config.toml
translate = 0.12
norm = "layernorm"
activation = "swiglu"
mlp_ratio = 3
num_labels = 7
Rows from block 7, named by matrix and row number. Rows with one number belong to one neuron. Each number is 500 + 50 x the weight over its row's rms, rounded and kept within 0 to 999. All counts start at 0. Numbers have three digits each. After the name is the row's rms in percent of the matrix's.
# gate: MLP gate (model.blocks.7.mlp.gate.weight, 768x256), inputs 0-127
# fc1: MLP up (model.blocks.7.mlp.fc1.weight, 768x256), inputs 0-127
# fc2: MLP down (model.blocks.7.mlp.fc2.weight, 256x768, transposed), outputs 0-127
gate.542 070:504506508594462472470541570512502450531557538472520612476599551421591451510474467437504506572503549498437539489515529572408519533472472530444406525593511491531493500481536425565455510556533602537494578530477398495548443525485448508411525549468590509550379572498502536531480517510529478418491526484520553456508575461501463504507478531512496540408480520579442489477418570540525494572490
gate.543 053:435535384504466517538575488474434414579545467359464503492467476455464475522526541411512409573464504526425406540553530462508550502561594521581529447524529517535559478443498509567531511468501516504465511593539496414421460440462584497539463450551550544493507644549443429579538489475533503466507447541528466595476450444482478449406562546530526573478421511511462467513509485464455586513515
gate.544 066:479522465495446519492561493547521477465557471497571533503425527442589409545571510455504433475479563512457434503486524431503501488466582583403525527466582473500532418460593582508456495481472570487466525568511441407518463477420493538497446471521519451458522586474511495552485543413493559475577504443594493612516467401516516489461466442525479555421469507556384496557493506377591556529425
gate.545 081:540592569504435503553611541535591526499511459519607434475495544510556499475562604559418479490504488426498516473387460524456508484478524526435507476467600520509495412400543494461579564551503491406438503461494484466579469496483451471523507480574541466421432460418551481537434547431474528523435551456492565470501459493425546520519534558520531543449528516503520506549370465477566499435523
gate.546 062:463582488548441463528528514542534436504453547530498531455452474531495417426499547516509404451480511526482563470457490518472553554526585428409507503507436509514485525496511488599464483588556554470487595526520476543565519498410481537532473562595539561436401505551450567487478500537531426455560447511426581519493497472631405558562499473555561426497491492521495454454572477412489490474509
gate.547 111:481438411582419554492458617449476485522528469407514514461524547472540473602471455452512570550467590479442486485513456550562536445460448560480431540580459572556508496520569494558534533508527510555523578476463449551482468498527460479546508512489532485491431578553454550581544510507540502416595469470497573503510579478518472453459473488481490501371502518605413480493494604593482407509559
gate.548 048:458529550550449539487530543638536456489535545401507502444484526469537485485471556553451469555504611493456527483403507453462533570493566431424501513460530595444528494465530534505506528475451502448510623493514421407507479503467425531516525515440502500529508497427508540515411481409457488411504526545543494537418477483548528441565500527509524549395394485623430516559486477505587548467481
gate.549 189:495553516636454470500508555482530440559500472536593446459448497476562484482504582505535461533521556441449539471453516552438517546541511490515460477449456530510503528468534541567536502463535417433473579504576503531492550496592468470476509557577495450465505483507500589501507444529430490447438434543402515475545474426543508529559602606518507429418553407555501506474487413501441505440526
gate.550 074:461521444563411445532538488455545454521601512508571494563460525446598519549475514407491487474470572445485586499511484524532451446499433582545442620561528510548475459471620428502523461512554501587498490506464530443415432557501507527495485543452556460457527477498522601511573473527524584461556520472471515530401500369579452575424498502544455491381546507573474468510533524481486467511492
gate.551 325:509534529655477474496538559468555484486498482534569428441468508495572498469527560522521459498525638474412482501422504522430509522542556526490472432419539523492503511479550544562558541477528441436438668516527468499526576477524446488496505537575453471479490455487519561507482466512475493395457451492473487488536472454537524494529583558505526452452521417605473481508452422448547519426534
gate.552 193:415481459598436548491522528474501509502553474428465508536551502516523476532536416429505538471444649470476496468532506526562539399474444521508408531479501524594421507509490516497496535552511483526559554471451462528495421489460476550484537560464537509571510508563466494521503492527515532375578493521471595528480614451545425507430500461528493493411554477612421493486512552570420431489511
gate.553 076:455534475549435414607513490503509505491472492452527472433462538472547499525465430437540491494498562451495478337497405472495552479544461515452414465475442499457485535544515512565471518506552568499542514457467496575522470499572512457474516554566464519516558531591470552538563339539535434476466434503503494558525492543426535491564495445426578499476586393488497517477530427574420363524469
gate.554 057:497478463535494505404504552524495496581485474468511543556504519511512497541471497468531560597465540490503513505573564510468498560467473455538450474502465460549494549489534491544451503535457438499538553512500399534413515532633513524454528552445510433522548555537490596517483460535474468459460457520385525518517545478531584566496490566522471460453488509519486471489550448462456506568492
gate.555 070:523483427539437481489554550459513460460573527526554572491511505481546450563468494430401550464492568506416519535518468536525495494361511524472471551520562462522523366466569509486430465516535507427503610512511420491514450473432454557463465444441570511518416540499629453505470571463523539400531555458509575521518558457467464479504482464529523498431458588627432463541494573468540421529477
gate.556 076:450492344523539552430497526452425493463530534345510546572519407474532412518501489419460473511495570539466481531599572484513534376498510547455476537523500477498564563521597560514387507564505469521474510481577448486415405456510519543528521417447551538487502628535499488583517515517525606411535512538438480551471504432562483425414482531534522532406456521575489486484567511517437443473444
gate.557 187:448558448630448506501571555481500440550527466422496516512543463545517448519552493519462515497460734450461516473490507578509586450486499487495440491457505536540514507434583531533467507520473474480515558470534490515459472468560456530460573558497528514528504580513469498514548496504461505373458490511410573530547580510538481502473477537522471504369537473630475554497476474555449469451506
gate.558 057:463506465495570446529465516530446467555550458511543481537441451503504449504549593488589471578518519483499433472522534510496611450525434602539458492522489456493578436505467531569456472503477461380537496504541473520391475417700472495436439473502515481439542521568472424553507368543411460501437477541449456527515469476523556476505455569525466500481496461494525599488468402571402490472428
gate.559 102:490482484615478419563510482461535447491499514510609459434436538463588478479461453515473490586465546463434548474464494566431514542555534513530430449395533511456484532504576566552526509496563443449527556480566465561464541502588517464485521512585483485554494513542416504498568372535498424424437438562473470473548550436500557480583544553483546426453507423538487498474527357536446467487529
gate.560 058:523561504539492431581467504563515495500519465510509528466414550477594410521528471463488460468442589396466418408464439385519541487539605622462459486492486484526517406490521550597564495528553553535460518529522462510525534490449425500525390480682498450429558470532485515545522485463528507473446462532566522507600496448490485472544512515474505447457570488543467477505471449497573450547482
gate.561 058:474486560498505546485535496546532573467573491524483442558475520534484522603507430521437523544483519469575501374471594610557455490521379430551467549546497524534552494437455471437553525577487566566511503467437508451495453556502470461456499511461502521494432475468419530496558539566561437499538634475491489455407512561427537548462496410448567598522524431493413543522435511536553425526430
gate.562 049:514461479478570507505498519498459487518520368544518466550501469514512470513534577489539475674539486481533565504511524582549513474594425555568430482503496442595589428439465416540489476444486507439559460565524496447487542502544546516468450439508460419463523546547445518579571429537476488506420540506553454543511511518472510479528477490477526546523474504466463511462502492587426490481421
gate.563 060:474484463570501505576428509506479545434489586450420520449594462538505527552444418558484578453532548523455446431465461496563544410488442452534521521551485554486512573522498525464472505544492534523487543506401525514513425429440457500525547510548492588579551554476544487458555500574591471424582541515525468538458505519451529440540470459416542535454564475548524513544504548604550497520480
gate.564 054:572458471567460534530478581497538523505409554591472501490545541459499506416479494531542456463425527465540552577483524391552527503453550475469580564526470484436469555534528519475498456572563510649518522539509424610473551449486399553521461481527539513510474453497566494404475465420445569483511433514461470466508517544546523552538423454565533391495582446505477519541548445440591490547512
gate.565 058:484561546494466462491405539526575419447544526574479518552412464433549522464548557546424409490432542517495564479432437432448481490466550506409508591548551570474511445498530463484544476566607528490403493556550454467585533474415417503534435463544525511490473481483545431460455494547550507499588481452483501477526557537458431545562473460538468473485570539522422433554542481416574496552512
gate.566 085:501581520553414510583614537487556519523504508555514488478521516593563496536515481451448477493543550448387460442438389481463604487526523544512443479417496513470470406529505618512574545527571486456431539516484488546533557415467414455463476533618476517544465485511495447518531525459562387484494486572532523519511520492422450429563510499511574501433541422555443481483411450529516423414502
gate.567 067:540528528531475497524485524492575531565505548613506525456554485494558505437541558555487508397494497464411492580415476498512559475444527510472529574484549507510488467500530532442481498540553536480419511607470549480531556421485347544534492542584527521524473405413523495507453504486471466497491494448485507528500497508495485457539430496564442479482597587541468437569458479428631544486541
gate.568 077:480530469578517435606548548539538414506493486494561465398430542560535402506486503517547406496554545456465482388503425513456544531528469530506512431526480497495500545471537518606479470493491507460501555488542479543510501487595465445475490544553499455431474492515460517525540387568507427470430405527494507543556488506476541534562522553464553473490516466508518580526459435477471530472482
gate.569 038:480525501549487462465523438449482483482569454468463440564481501509462528593491554490509458583492577491583501523538556552531439437426428529530467503535490505482534544451454455498433503501528484427563513498461523459468473525523479534474542492390501586556586510537595476468530479528428547399477543446495453560461492507560498506427469436553496600530429470550449431486511485523412551559475
gate.570 106:506511479497507505519507459438494579477488555390405530520594486511452523524508424487436598506484522519545499496543505512565477406462447502469451523600509456488471524496485453449474535551462585565580505447414474477493458526457510564500563490338475590571539573499498493530489494519558540486585542425561526538480522546472518481465420425490485620532483505503479451514513522490493469602483
gate.571 066:492490485474486552458518466479487501559494484557480639521572469510464493576461511480416486495496486547456548587458496489559516416467458456472505599512478497544572378478497495479511444497492539505473494521536518474474473482395463523486510497409564594513469518507576436439489612415461510494543546483523508454491566466473364438445391413598425550514490560499485536459454604527507547481473
gate.572 046:449554535594451484537529517430602469582448501574505523556539552451508578474442512483525477548497517485460470498451564597481517448544455527530416651550482620504479440386480479465535479559615507516439470523478590524492493435503399536522563546415513553583463504413531508497472459525425473503519460530471491487413523453476505542516514441547467516494634435522485469512410446523552499443520
gate.573 075:559439411499509546534480536528444510519530445488433619525481549520501468580504451458496542501472584492467441471535433475579532428429460570491462576564507546580530421477519441549429481545469540529548489527394444501507448476413513530536485472408504532506492576558489446547464606477512530475555567494564515525530557548426462480445443425497492552474453549552428511506497582527476438544502
gate.574 085:524541519540451466551450578571557508520468523629540543469420503495552499459547516524522475471454593513399483474425460408452522491463561542449533560486564559445474419511516549501568480568544515533425543560454467496580582456406386488504433497587450461438505403484550463490388539461503464463549473456556508516540441488437500495551526455558498499483513516558454490541440522417586506504578
gate.575 094:526539466566501458541602525478588444539510488546633514464471541474600469462533580488449428543473562444413511512428481510453522548482563580465469504387581478478550413429592551543531510523554453428475552555567428492487576521520474451483492488574495452485454527472547523528452481475462503448419474510485506484573479434436523523565535551563529420421497491578449464547429457450513530474468
gate.576 074:545466503523457457517467552520547481492484491569475517451479520498553475519479492474500537487487610569375466558497448380534593557479579513429506544446534507469524465471531531524516475453554573542457525565565473504545548449447440498498445474553508477522506472465482485439475560443542431443545461489599455536488520463393538425461407421540554499432446603634399488567481538445610536529518
fc1.542 064:503492465475538486425465488482455450499562450412494511534552431455504459497504509482467499518538488514549526537614592498501535473466438494495504585579508461521542450507501449467437429516428513448507443533453516475487380451549532560507457476325659537495463546478530499496497494535482543502527545513473425485408558490511409500435406519524448539485486640526514493529571511552485509557446
fc1.543 058:451520470528489586477482552488491433618477475516476557473529473473552592470522548537531487492539499445452549522433553528424571460484535458584544519465474612522500498462512571536504542473463329419429511490562491575483530415521451492469552519506460464485530528506468505449432485494385517508486501555468501516572438500457477505543545596507426479476513486505590549473511473515489530415536
fc1.544 168:462480465519499523495559497419510535502520542445498447500552459515511535516474460516433496514513483470542570486530547606522515495543464413595468494456509490499431587512502491434483541506476434461538497445538457515442474489630538520513605532435509541606465529522462493483603372556485493477426461584382520527473595559510498478481544581442536491464551455506538499470549448611367418500531
fc1.545 090:546537522535481494566571580510551501591489478551596440474501522477575540461487626555504456538562511442480559532432494529405485490462502496499513513468540525498486459449564493479549535518516415421462486478595475505507500464588488440496572502523527444503496461421505496553473462439419501507420482474437494473514447441490549515547605595566494492431558468518536495531410478467522578394525
fc1.546 067:542518460482432519477457477480439490390530558547403408546501449492473528527521500388453558445422511509485444491539444547634537536512533491497500537460530532467517526497470491475456399476593567544535515558478551437458495510436506554531470438521480564528551499526445472431561559541504587482555534427584451536410504511445458461426466387523553531499467494529454462499545557514479451505521
fc1.547 162:530540643556523398499500443600596459529482521597546405469499501538510549407528566586531478446516495518480552505431519512444460609514548440535523423439517475465496477472500504482520470497533444427501547462495486506538546539462494494410516533518475488472553388438551506375448416481387484504450525465502454425470437493534544590540528554510490468566472468517528494501424429461515609468514
fc1.548 089:546538537500498409510467516565526456519451500536519518441438551489526523449491529501523491508462522511422453509439452437468497554527623563417499478428510532459567444508528546584510484522541486473448531587473475489578621506470461464486420479609457450417487456496535527536404561443517501535473472453616462475581427470414540486581515488495517495510446474487487461513443445430629543479504
fc1.549 158:489466466411520517529463461493451571447510540433401567534560520468446521559504388479449556509482473556531474522574466450586471441447477533475513521531526495531504488540458457488473517508477589568533438484398510462536453496407549551516490444422492559527509539520474438524473574490594555517555561429613481539445523554451483454469429363494553582552444574456484474507547578524531461558480
fc1.550 209:541538546523553433540493524521557471509392512558529523412488474506500504412508534560539502478481521512431486479427435475445504526557595508471511427403499504416511461510475574556571488472563486437483557530526459554561622487448476453491488458587384501493463484476537436487479468481486433501492481483536473458612442519437527470605605547477556484508468430503495477503400463446534523453518
fc1.551 570:471456439428498550489500481493438529490565507419449520561560500505437500570493457462467530533501433523599530483599517511566505447458420463561509544590465475563503529510488434441443493484456532561584347466468547484433380513515555507495516489425581518536528574534477505520531511504531533544522553521482543500442550531522464528426430455489495514509501575441518522463574573574429474557457
fc1.552 123:532470473533510504566450461472520557548411504574424461383506490487417535485431520537533505443535390580478548577521428572555465519543459428572538537492490477481418516516437465419557519457489522500530431483462561515414562430509476560511520578511484526564523403424497427455585451462447439586471444536485465504492496576512518467522514541510466528592586534396549483484426540545519493452556
fc1.553 047:541573439471468443457481498504524515406464543457478558501515492479549446449463437523475539466496448474514491478500462518493493548481530429410556532476494509445494585529516522471380422508483599510468526514499450503571485524482514521575455526496497534508469505486600535419422427563507513538433445516474501517463498546418537539553447416489566442504478599489540472554568443539533442645489
fc1.554 051:528542555466455485473501480621532464427527525528506558538500469437481487459511559507397449431459490461493475500467401525486487478501601500426530549509551552482548418446515555475512431528592552523412515515530540445544505477429437471455390455507511497512441488422566439496450602426451512501532547429545474503506465499513441455533448446544480567518464542499476498527438548431608539454546
fc1.555 087:452501414495509554506535482467479569519538505408490481488560447484487523488522477530474492504508503442562611502536526551558500447503397424550470532512531478488475619489482433432451543502463481488570494449535490507474441507535561571516637520310505581551513545489434512505615387573477493459541470520444490592337571516562486497438512550523484518491518487509474518455559474542392487519501
fc1.556 110:599441577450531557430453484615495551432501530623486495500520526520465522457533494529471525444517480588529503549514486433510415545440468515470557531491550487506509434551472473449477460524479521578540475548442468489545532535374457488469390493492531429497498427449615438420424627373517523533571547449572494467466528553525460548519415427473496505570457566464470511498474584469588534533482
fc1.557 150:566534534457479473476538478502519532402474513564542559470478541477528486460571512516421418528431471523509514540462455431456463509558544605416499425443570443481542382513539524515564527503488477488484560526487414486548618551484442499500411473559480454451409510448599474568414546421538483548450457447590518517603443501468542434604509492467560545522422517475507441489436459438582416528534
fc1.558 058:441513490510525550535575547598555500526512501453583484457480517564529499539516546577560440586535508424563483392377520467417539468505408560499547461519542524524426483475541501505621568555464451459507497428493405512491403465564490448509441508501505483465483493530496461524473381465514467503445486564459493483556494538467544557480569582402509552477500473502488577570471399548454477478469
fc1.559 075:501527500463470527394528548520474474545539461440456597552534472451438515522509524473491483506576491492555493538577540474488471498419508504498534565596476464519522420459482473480433479495443553518436485504493527418491438511448498548499497473384574491468458499422571499490408627454478582531521578452523540499428478513585514518454430443575436551491470625514488469524454603482559499534493
fc1.560 031:479392568561489467468469498519484565531443559454430434531553514441508522524372476461567578485517577554565547437530418460532450482450432497491509539635441446489507521527504473516495544474499561547609495437502487501550518547472499494527478479543483417438654462516486563427562595511520509498642552450473489456421453490464505499491470475484503527534523521496450544459480489523478530497455
fc1.561 067:492566493545495470612505494502525461569426558548398452453478475511470556497435505491573464589563518421496514416492509574519570463555464464599476514559457558496504478473473519542515488465503489505517514483462587508392522449580439477419539568501491543495541432428544466506501434593459500500537471541524533581448453504464508424572518468473453611508571429509547476514380484500463516437517
fc1.562 048:527550478488497486528564538488503466496542457516546580435512594559552467522469558575526468579533485569459419469453478533356522523454516495465504485506543481525476473507512509485545552532484495373430510522502450522516476514589505363473544563521521454471393452475445489623449556505514445503423474491496547531620414480356529451548566589473486498474522575500528508561423524479545596465552
fc1.563 131:516440532442497566397491466493452549450531497531465569574601511475433527510521456463456560463492449582525491569552533517559451484423480478512522570532559469480509470485471457448441475558493579552527476489472523449509481540408472600476495466387540532551472488453545454458473621479510563506575566449541510482424534511569469525446409409544441538548438592488480453482520629514548511557491
fc1.564 069:570507531555455446563469532544576497495414557630497495442493547486531526430501521538543470462428515476461493495402514464537543548534560491524525514422502499464466520554529536497542490536561527515453544563483458561493630474495453488514490573627481477495489448471585525460470438454451500488405427509524492450550471523417499515561535509512589452484566399504497535520481405491567470485546
fc1.565 079:515574519483535444505428501568485466432474543603429532517455454481468535451547486494470525443437507603456496530489439421533488485485546504484543555506542540439511394480488482499504448558571563481468518597490436506552623471423430575516362432506457519498468449453581406413421507503503508508580479445539480563500482546445479459541433391527541510563471549508436432527512489418547527556515
fc1.566 121:516478523530465456590486516500533506496426557495472461443530535517570510495478467537527528499522507494435420426409411463513555492584531514529484458464470559440475511593488562523581534496549487500459486469501526575530560448461449455475513534628415557517501490533441447525549473512549429516476424528539486482557494575394500448604551485463566479487593412492539527508469483583526447464545
fc1.567 082:523463634481578507514415472552511561531436559607484540488568539544501507421523501543586493452468493550462407535469476410509442437536482552453500523514489532466460462588464504523509493567511536554526521534437531566574557453398404519552438512524411500521483442522550443516377493463554509494598487471584443475524478489523461437546461482484532478562520481484513475493463520421547522528500
fc1.568 071:469534459479463566429566479536474487427553542439494562579539463462471515579546488477424443470480490480507601477547511515480510536379469502452560506589505422488482530439501533439495507530492558476475518468438489442493424513548510561508534508399604542496451472517569472504467531534535550508520501429425586489439505496596442584428485497527459526497414627501475483503551548472535455554526
fc1.569 029:501534527445510534413444461471529489490545482473453450534619461480516549488492508466411441462440447494565532583512570553600485466520465455445488529546532520591486564472509495442520489415462454527539489426477522493437376539510452513491551543406566578532547509415613529522499489573481572465617468431441543462406506492596499511439495540562462525491467493486502437430564588547437557548446
fc1.570 061:511547556485478450582498425527520520535376549518483487474573552539459587521454512543501567614520432512553527498470540601474451507564469428523462451511440472495471571514429490526521549515457528485568477481435541438474547556545540471429570561429437486516522467456523589542520517516503454535478543492558498547508368549449562514601473502424448554571500435423600465434416480477479567505523
fc1.571 050:497476551441532516483491462515462582469513510497466526572567527547486476558443458503450525535497482531551522462409418502554448460518441492453474488452526464527499460548489474447537556570529518537523453486540513463532428564411511524546477499526485578514530539538541430483588579440607499520513602450558480473499583528486501443506517426490536531504507459463478438457476530521508458540447
fc1.572 043:483550524510480457506486491585543516470571451433493430508491447448526486624497463501436506582391461511512529470514484564521425493482492496493513449543491513556480468470537475476513599519522547546467471384489520440504366628463627447513491516512497465429543545532468502600531562506527554532553599426486561418445480470458480564434562527502562544479415462485489439489457572491522505518469
fc1.573 042:345521451495444636522501475558433469459482518441456533556534462538431502510523464473473507464536497571540467477443495442563600508421566398537628504519483514438467541491477586458477483505432501524522496481516487500453431429485422589533535506522573582523493535498459418407502526431490526459498525515518534565488520561525436503427390483502473533497466587491567557523568579519510553574491
fc1.574 096:544504548511504502550430523572553508504447506622519528495417508487495517449486514532518457428473533556433442475420439401464515513496572522480549530458541546442496402524497533488593466537538520517445513558491512529584598452415386469524445493609444429467505376466562440427446551452496467508533503457506481455525451493472525499519534460531483479519533512505482489543454494427633529495538
fc1.575 093:520510547569494452454518551482590446487520461597644487482503489487534476422529593513465424555501561423488547538465576491491462536534556559484464482415523516518524446428540524549506465441520408402480584513578450479516610523537457475489467490552499424465488503508503571552496510508415536446412474486446475497515440404558535546611506539485513466440468474570451543501449428471518511467502
fc1.576 138:442508416496478544502514504487438565517497499404426505528498511549446498568428399422529517512475462476565527469575517507544511451469439523529480563595450544527432600511502457519473492479483507589556476468423575528432374501495574559504535538438563589494490539561436546519570480560520533508515467583490520502437536497531456511398435442459460523530532526477538520469546564569454416527498
fc2.542 168:465469475381557567500488499468532512553517457469493518516483482590477417498561550490503537467594463509495484473377500453491574406470569485570547555541500597529476450509499474368521523482469469458447447486531476440547426320413539592602559486535515598488511552498461491435548484436527487525438494544489430504515538562493483474477513541434442472491589542480537569582500467516554483492462
fc2.543 054:418530399420467577495541497540475428518536440475472589447447497555494443466564432501504523452542489484426463505399498516493604486492615471550582479524478614517458434471524571468466495494457507401415487496517451502486462326473502529547485477489524579441493540502416483429504508425435428532460511558510525564548455509495467473484475522466428465427506632523551585574476518492530537533509
fc2.544 038:425493472452528518510609515497532498546586490432538594480479617526553470583535453521439423560478526475532478422484507429413560397474526540469575464475544542569471466442575584452526604621444488461473438452481446416500431434495533514505492488502560530426470572513451509584505484453523479519478540475523595565577546447456472470432482523500479560418543576509494564559478488463528506473467
fc2.545 033:511428526473571536528383520502483568434442504508445452548428426537412451517493537485547535481536431579537476479570452522550439503586411492582469549506420427524544536636404400467498490487459502639566440467476536527510540468460602506565500437532459475532533524489488452524541481509552537574508509521518335450460575573472505431517516488515578480616567457422540485500549560540522471511475
fc2.546 026:533561486484504452459429518539424420485484504513415491409456470528416502470485421473525540477518436609439466472503409585523480563534589369508518471556369535476542540497431397588485513463511545512475508594469512556522561508431509482487441500534485517455350488500446533490518599516530503540543610575508616550519433551547487505480489451460581487550495580439527508463517624534491565540518
fc2.547 541:510524507643518431557528546563510435472534540575576521456528609460612558486490484460485460523404634426454516516507524533535531495515520564496428519453556494466486470450584529588559485509575510476529595554489473535489521620533377461387460506511561436475466438478526515509462528511497504444461540510532578512525462410530528523508463416518503442432452510553448493429465487435511507503438
fc2.548 033:561558534612475414490516517544523469515491390530519470484498586460549549485472493508511436552396594469428470507626458558471448592530456531458382466447499389515558485534550531625498484493514536522552518562452461478482582647538494410424424487485495424524511473480522559578416504497512518493506587478522568483534444429520571549520526481538548475455459487481471405467482484498449500482543
fc2.549 195:451508451539539576519589539566490454574537410489520541377506544522532493460441457562523445545572553448453555463503494508417480441492559498458466491511507591640441425484570551531513569544514438423467463425470489463543480470456481436456504470483565506480479490437408538494460464395468421529530561462508625556492480464486416496463506536502454564443515588497527514574385525513570559450528
fc2.550 063:494509535584556374523539511556555459516515508497588442458536606488606498452480498468528463530431596442554473484456530547516550473486512606441388487468568444488422475488537561553575557550567514465519608495510436492555523621517424468406498554472518462474479455505511507522451468466485474461550508479532557486567507439558529558428535476499498532440487469543459508460464444476495542481438
fc2.551 296:400497421479510564485614495539490462563581471452522577467481587489589447500500451508464429570495547410444542457491499451440575434478595528493511456485550605586466411439622605501514575568506481401440487457478489425503422433490499482464496530503545522427478518514425525523497501412490476504488549469522614579506466464484430483486477500466455568369499589539509534567417493444525524466482
fc2.552 135:501488540445474528470447446456446563526458520476425460555499389464431534497468502500507484489500335555565529515629478496469378540526414462470540507515483449495534596534430460488472448497488480585551414473510599523484510535528579445502491503495498447520511490504530532489476505564533537587549464472495460515459541498465499499529528518513509537593441486397532441486526516484454490490546
fc2.553 035:525521521475459554496475490483505514440362552478420530536544443481347490498515476454545532475478411588453428524483504571548446570472507402520546448508430483481469609435398456494435457399502571573483602517486563563450470437513533491557487488505442553590449521502498484564503516543490544464490478564443410530447468547536523539515554489486504492621501459466494468480500536502528475544535
fc2.554 020:563565503541460415449516449460460470530480455490486444537534439375504524577487454490472417561449564487476510512610506524529463565463486473391474472494464408515575567529555536569462451459513503553455510546485490477362563598570482460476427480482520477578493540511554553522458532544473584437521521488482548533503515472434543537486500464586533538446455474546494417473567495464470518518548
fc2.555 044:456440526455592486511567462511566503598589513449515559501550582450553490491464504487458368622483511462561554459508533424448495376472508584444386492521602539559462467529559514466576625539548461444530511459502482373499418483464462570551507562504548574478469540507526568478528530459586525482465504514541555548498528460508499453405523488472429537421496489489429495511408468491486492398451
fc2.556 044:496516547669496467523553501533551474499554424542532489523522613456568570493518530506492414530473697472452505478501527569473513489484513568521409499435546500517480462432580559535516505488571538477524547491485470468432504572505392506434449491515552483512505505485442540516514505483538540401492548474462564469506530426544519498463521468556458500437515489583460475478457489413500502479484
fc2.557 155:555519551532499428494480475538495497472547505478503499544492559409546572550450444455422426575380532514500487495607481551481472576482462558457460435418550416459508554489561558583513497526523594542544552514428448463439530666569509410418415515534515405497457502509490550563499561528534548459471555460486594537565487445506582553490536427548547498432417461500399452470519484427428501469494
fc2.558 031:497526512501467451490370516500494445423463479572503474528438441577481520501537589483561591437528498549450401517390465540606529547575577450557510540597431485412535495518418421485484443389524513490494533543531467579502544412496381564552487500528471599555496485520564439421497514482490561465495443552441418408493520574546537520460431512490529432499509482505491477483593507531491508536479
fc2.559 031:525535536609523444521536595501546545490566473504531523487480577457512526582447518520452392577339612464505499521627472523432485496499448527398430497408575473546483469470486548542519505625535517511538515504393467421584543624569479461474480490475524444489466437469449457550451478509549476409547542409554600566544497455457522512507515504599583570486510541535370448543472485448510507444553
fc2.560 035:562509587511497395473483470482466586489473580494501445593511484439471528566462485450456449569440487554523480519644507469516409563526416487437468449454510421427547590508499520548478454509527608563546550563482531514444551679577439471463454518528469447520495472500549521546503528574546565444500471449493548485469486465516563494538523414521582534524425441453477415429539441478422497449494
fc2.561 031:557530518561546432479464570537483460456505451570509470558468572530451433563608571461435515498410625589402496500544429563510518514540495507563460578471454517459594495510515402518477469474488557521519485591480527506425540495519535530508473444544513478546497569461454483507580537475513555480378578544436516438551541552463555452524490481496547402514558497464571523482552500495513448510464
fc2.562 034:563521556452469425531395447442525500454443494568462402592476394559463538530579570502483559486451500539559477486512524499574549558513479482532539541527470417413561530519420421442513422512510477572499470575498500519480575550577481593575528476514460480561520468498538438429497480578542558479434480537510375396512542567440572481557498488503589441537501426516436532506639485488494480540502
fc2.563 022:542547498502453457487502450545460494495434433509479490533506414498470497433482479470523570412431497532533444579550466544549457582490518430457499444522416410486499553513485549587462376515515545515535541494500533628492535609550441423470475483525476433513515410534552485443465559545430462429575531461431506484500454484557535571546446489581512457518421509570556491465517550491417532580545
fc2.564 076:365471412354480585501528458435455498566525506449451531467471408556460453473484512512540510487618368498538554490486507422489529482517503473525577513593480557548493446483459509423424489473489450452470388467515557493521412390449557550516526536482517578472555529506558455478512456487466406576553434480548487528378505546495415464494453571459400582548484572522594517532494479555499525503514
fc2.565 025:431479516355517612417524434439415486498541432482533589555536478540539541487516479522485472476548368525494430470487484468428489508444563516467494461559509442544536482515560566496401530554467491422509367521533532431589454465524523426499523410497511503486504564554504488508483543468512465628536491513479499523556468470475443506532519562461463526442487530466489533465516469531461507500424
fc2.566 138:471525485484457604523502519480549485531436500491471520461509422539448447430503528531585585399618443471518554551358504420508497489469523398464521556575467600509454502495426466435499518488473442463427542470565562550523510312444497560609563523483446590524493451518479470393545420470460450496566419508499441498410493580506430435500507500474431526567596465526569512520448511570566489501554
fc2.567 036:421511424478433531389536480492363469454581521426463492514463439469551529514473367458511507521477447444471483495599530583518510572486495476542559459482542527460518515476554568559409443483534520468503441512502483506481483678616500431363452492426513415475515487554510530553505516553501490496533504479504600603487394471520495560521527468460486521469367518522540514465509483509435542539505
fc2.568 046:514553532561451539579523482521518502534469558534505462498529434485502558467436502492476488513437500430542571516539455439525473584507424519360489504557536476551466527497458462524526480541563501523471532486489578588498521625546458459476528571462509458521467398499583476457393491550431441533592451455560519464397483522457440533456469472576516544529451519536499430492495504491519480507542
fc2.569 012:457494469516463551528458536493487508569446528523479562519444437524468531465542489504492508456545631545489475605564505449525468467525443438363518509575532426472534438450419511520446438447566526490506529525533571593454453504527509550537502577468467507523540466453503460382530540507546508434521477455517476490444418570591521429484441415552459637572473518582437405483474542510505530539529
fc2.570 025:442507388576489462528485495560449406551533485555471613425442462477498516456528535469534480515547594458401493538476504485497592478505562520570499539518450612456539403470498579580484446472514425442506546545512536495462588347471432530425474495504475510434561478507486499432542484482456463407500494558497499592550444507550463519522478463498394476522494586554536555498486480474453532513511
fc2.571 029:564535577564461462483506452461505531467458620531521476547549471438535619516475532561490452539401478493640434547548531529505420502504424506387458484509504385468531559508510518495501445535489484600539520506514540529424549644578458430451482519503508441546491556499625513533511507596547520506531437436502494498548526466507540587491515466531542531529491351467452414433528468486488502503508
fc2.572 015:535530468513578524476426488549470466532505468547481539534460436553398392472588614589495420549531583519525480473474564491559555387506517503435481553529438524598554402440442497517481459535489490478512495515493533472415554417482350553487456478497511542445523531461498439459505541486424471425492541570480498582542556573527434491488393506546413573598586546471537545479436502507535549550469
fc2.573 054:455495488456498558539465482511541479478483512508475479515477443557439431462546539473563646378560457508535486506312466528580556491483552470570556553563439524437442489479430461405510486422460498455425532495541541543486511342465446579609561523493462607486508500499506447382565480466414481524514450540482417463463485583558486476438466529477398500534594534542579574538526526548567502517523
fc2.574 039:516480552446487543436410438444425484481456417523453421547494394546431526436526532500568579432544409571519435573534527588544420555489479456534473511573458401470534555609467462486398437435508499529533432550561531538478501530519547476549514459501440466561549526543536515471531483514500529529569460504437424474428481567550544536491567540501506450529475463427531446469603494547460508533500
fc2.575 044:519431564554544459523474503417442544469454595508501447520569453532468538549482525518511482524547461563579552498657501474486442463537350503519501515495499416461581530588441440502476464567526460562602390496477591546535495596533562534477518460483501375518532457489596462513484504588554536554490499496576413455497587479482509465521473498514511521626505489409566479436569500520469470519447
fc2.576 068:366475441509523545528565524501506426558566539506535510432547492589553447531514489521476483459591532469512551463407524440470572382447573481489580531537510667554482407442510524470517527569444434467454456488490503467583442359449531512442525428471541491468531500480492410496519460461457444490489506526533482579496512484450434463475427532465439516500563580527548559553438518512573513562414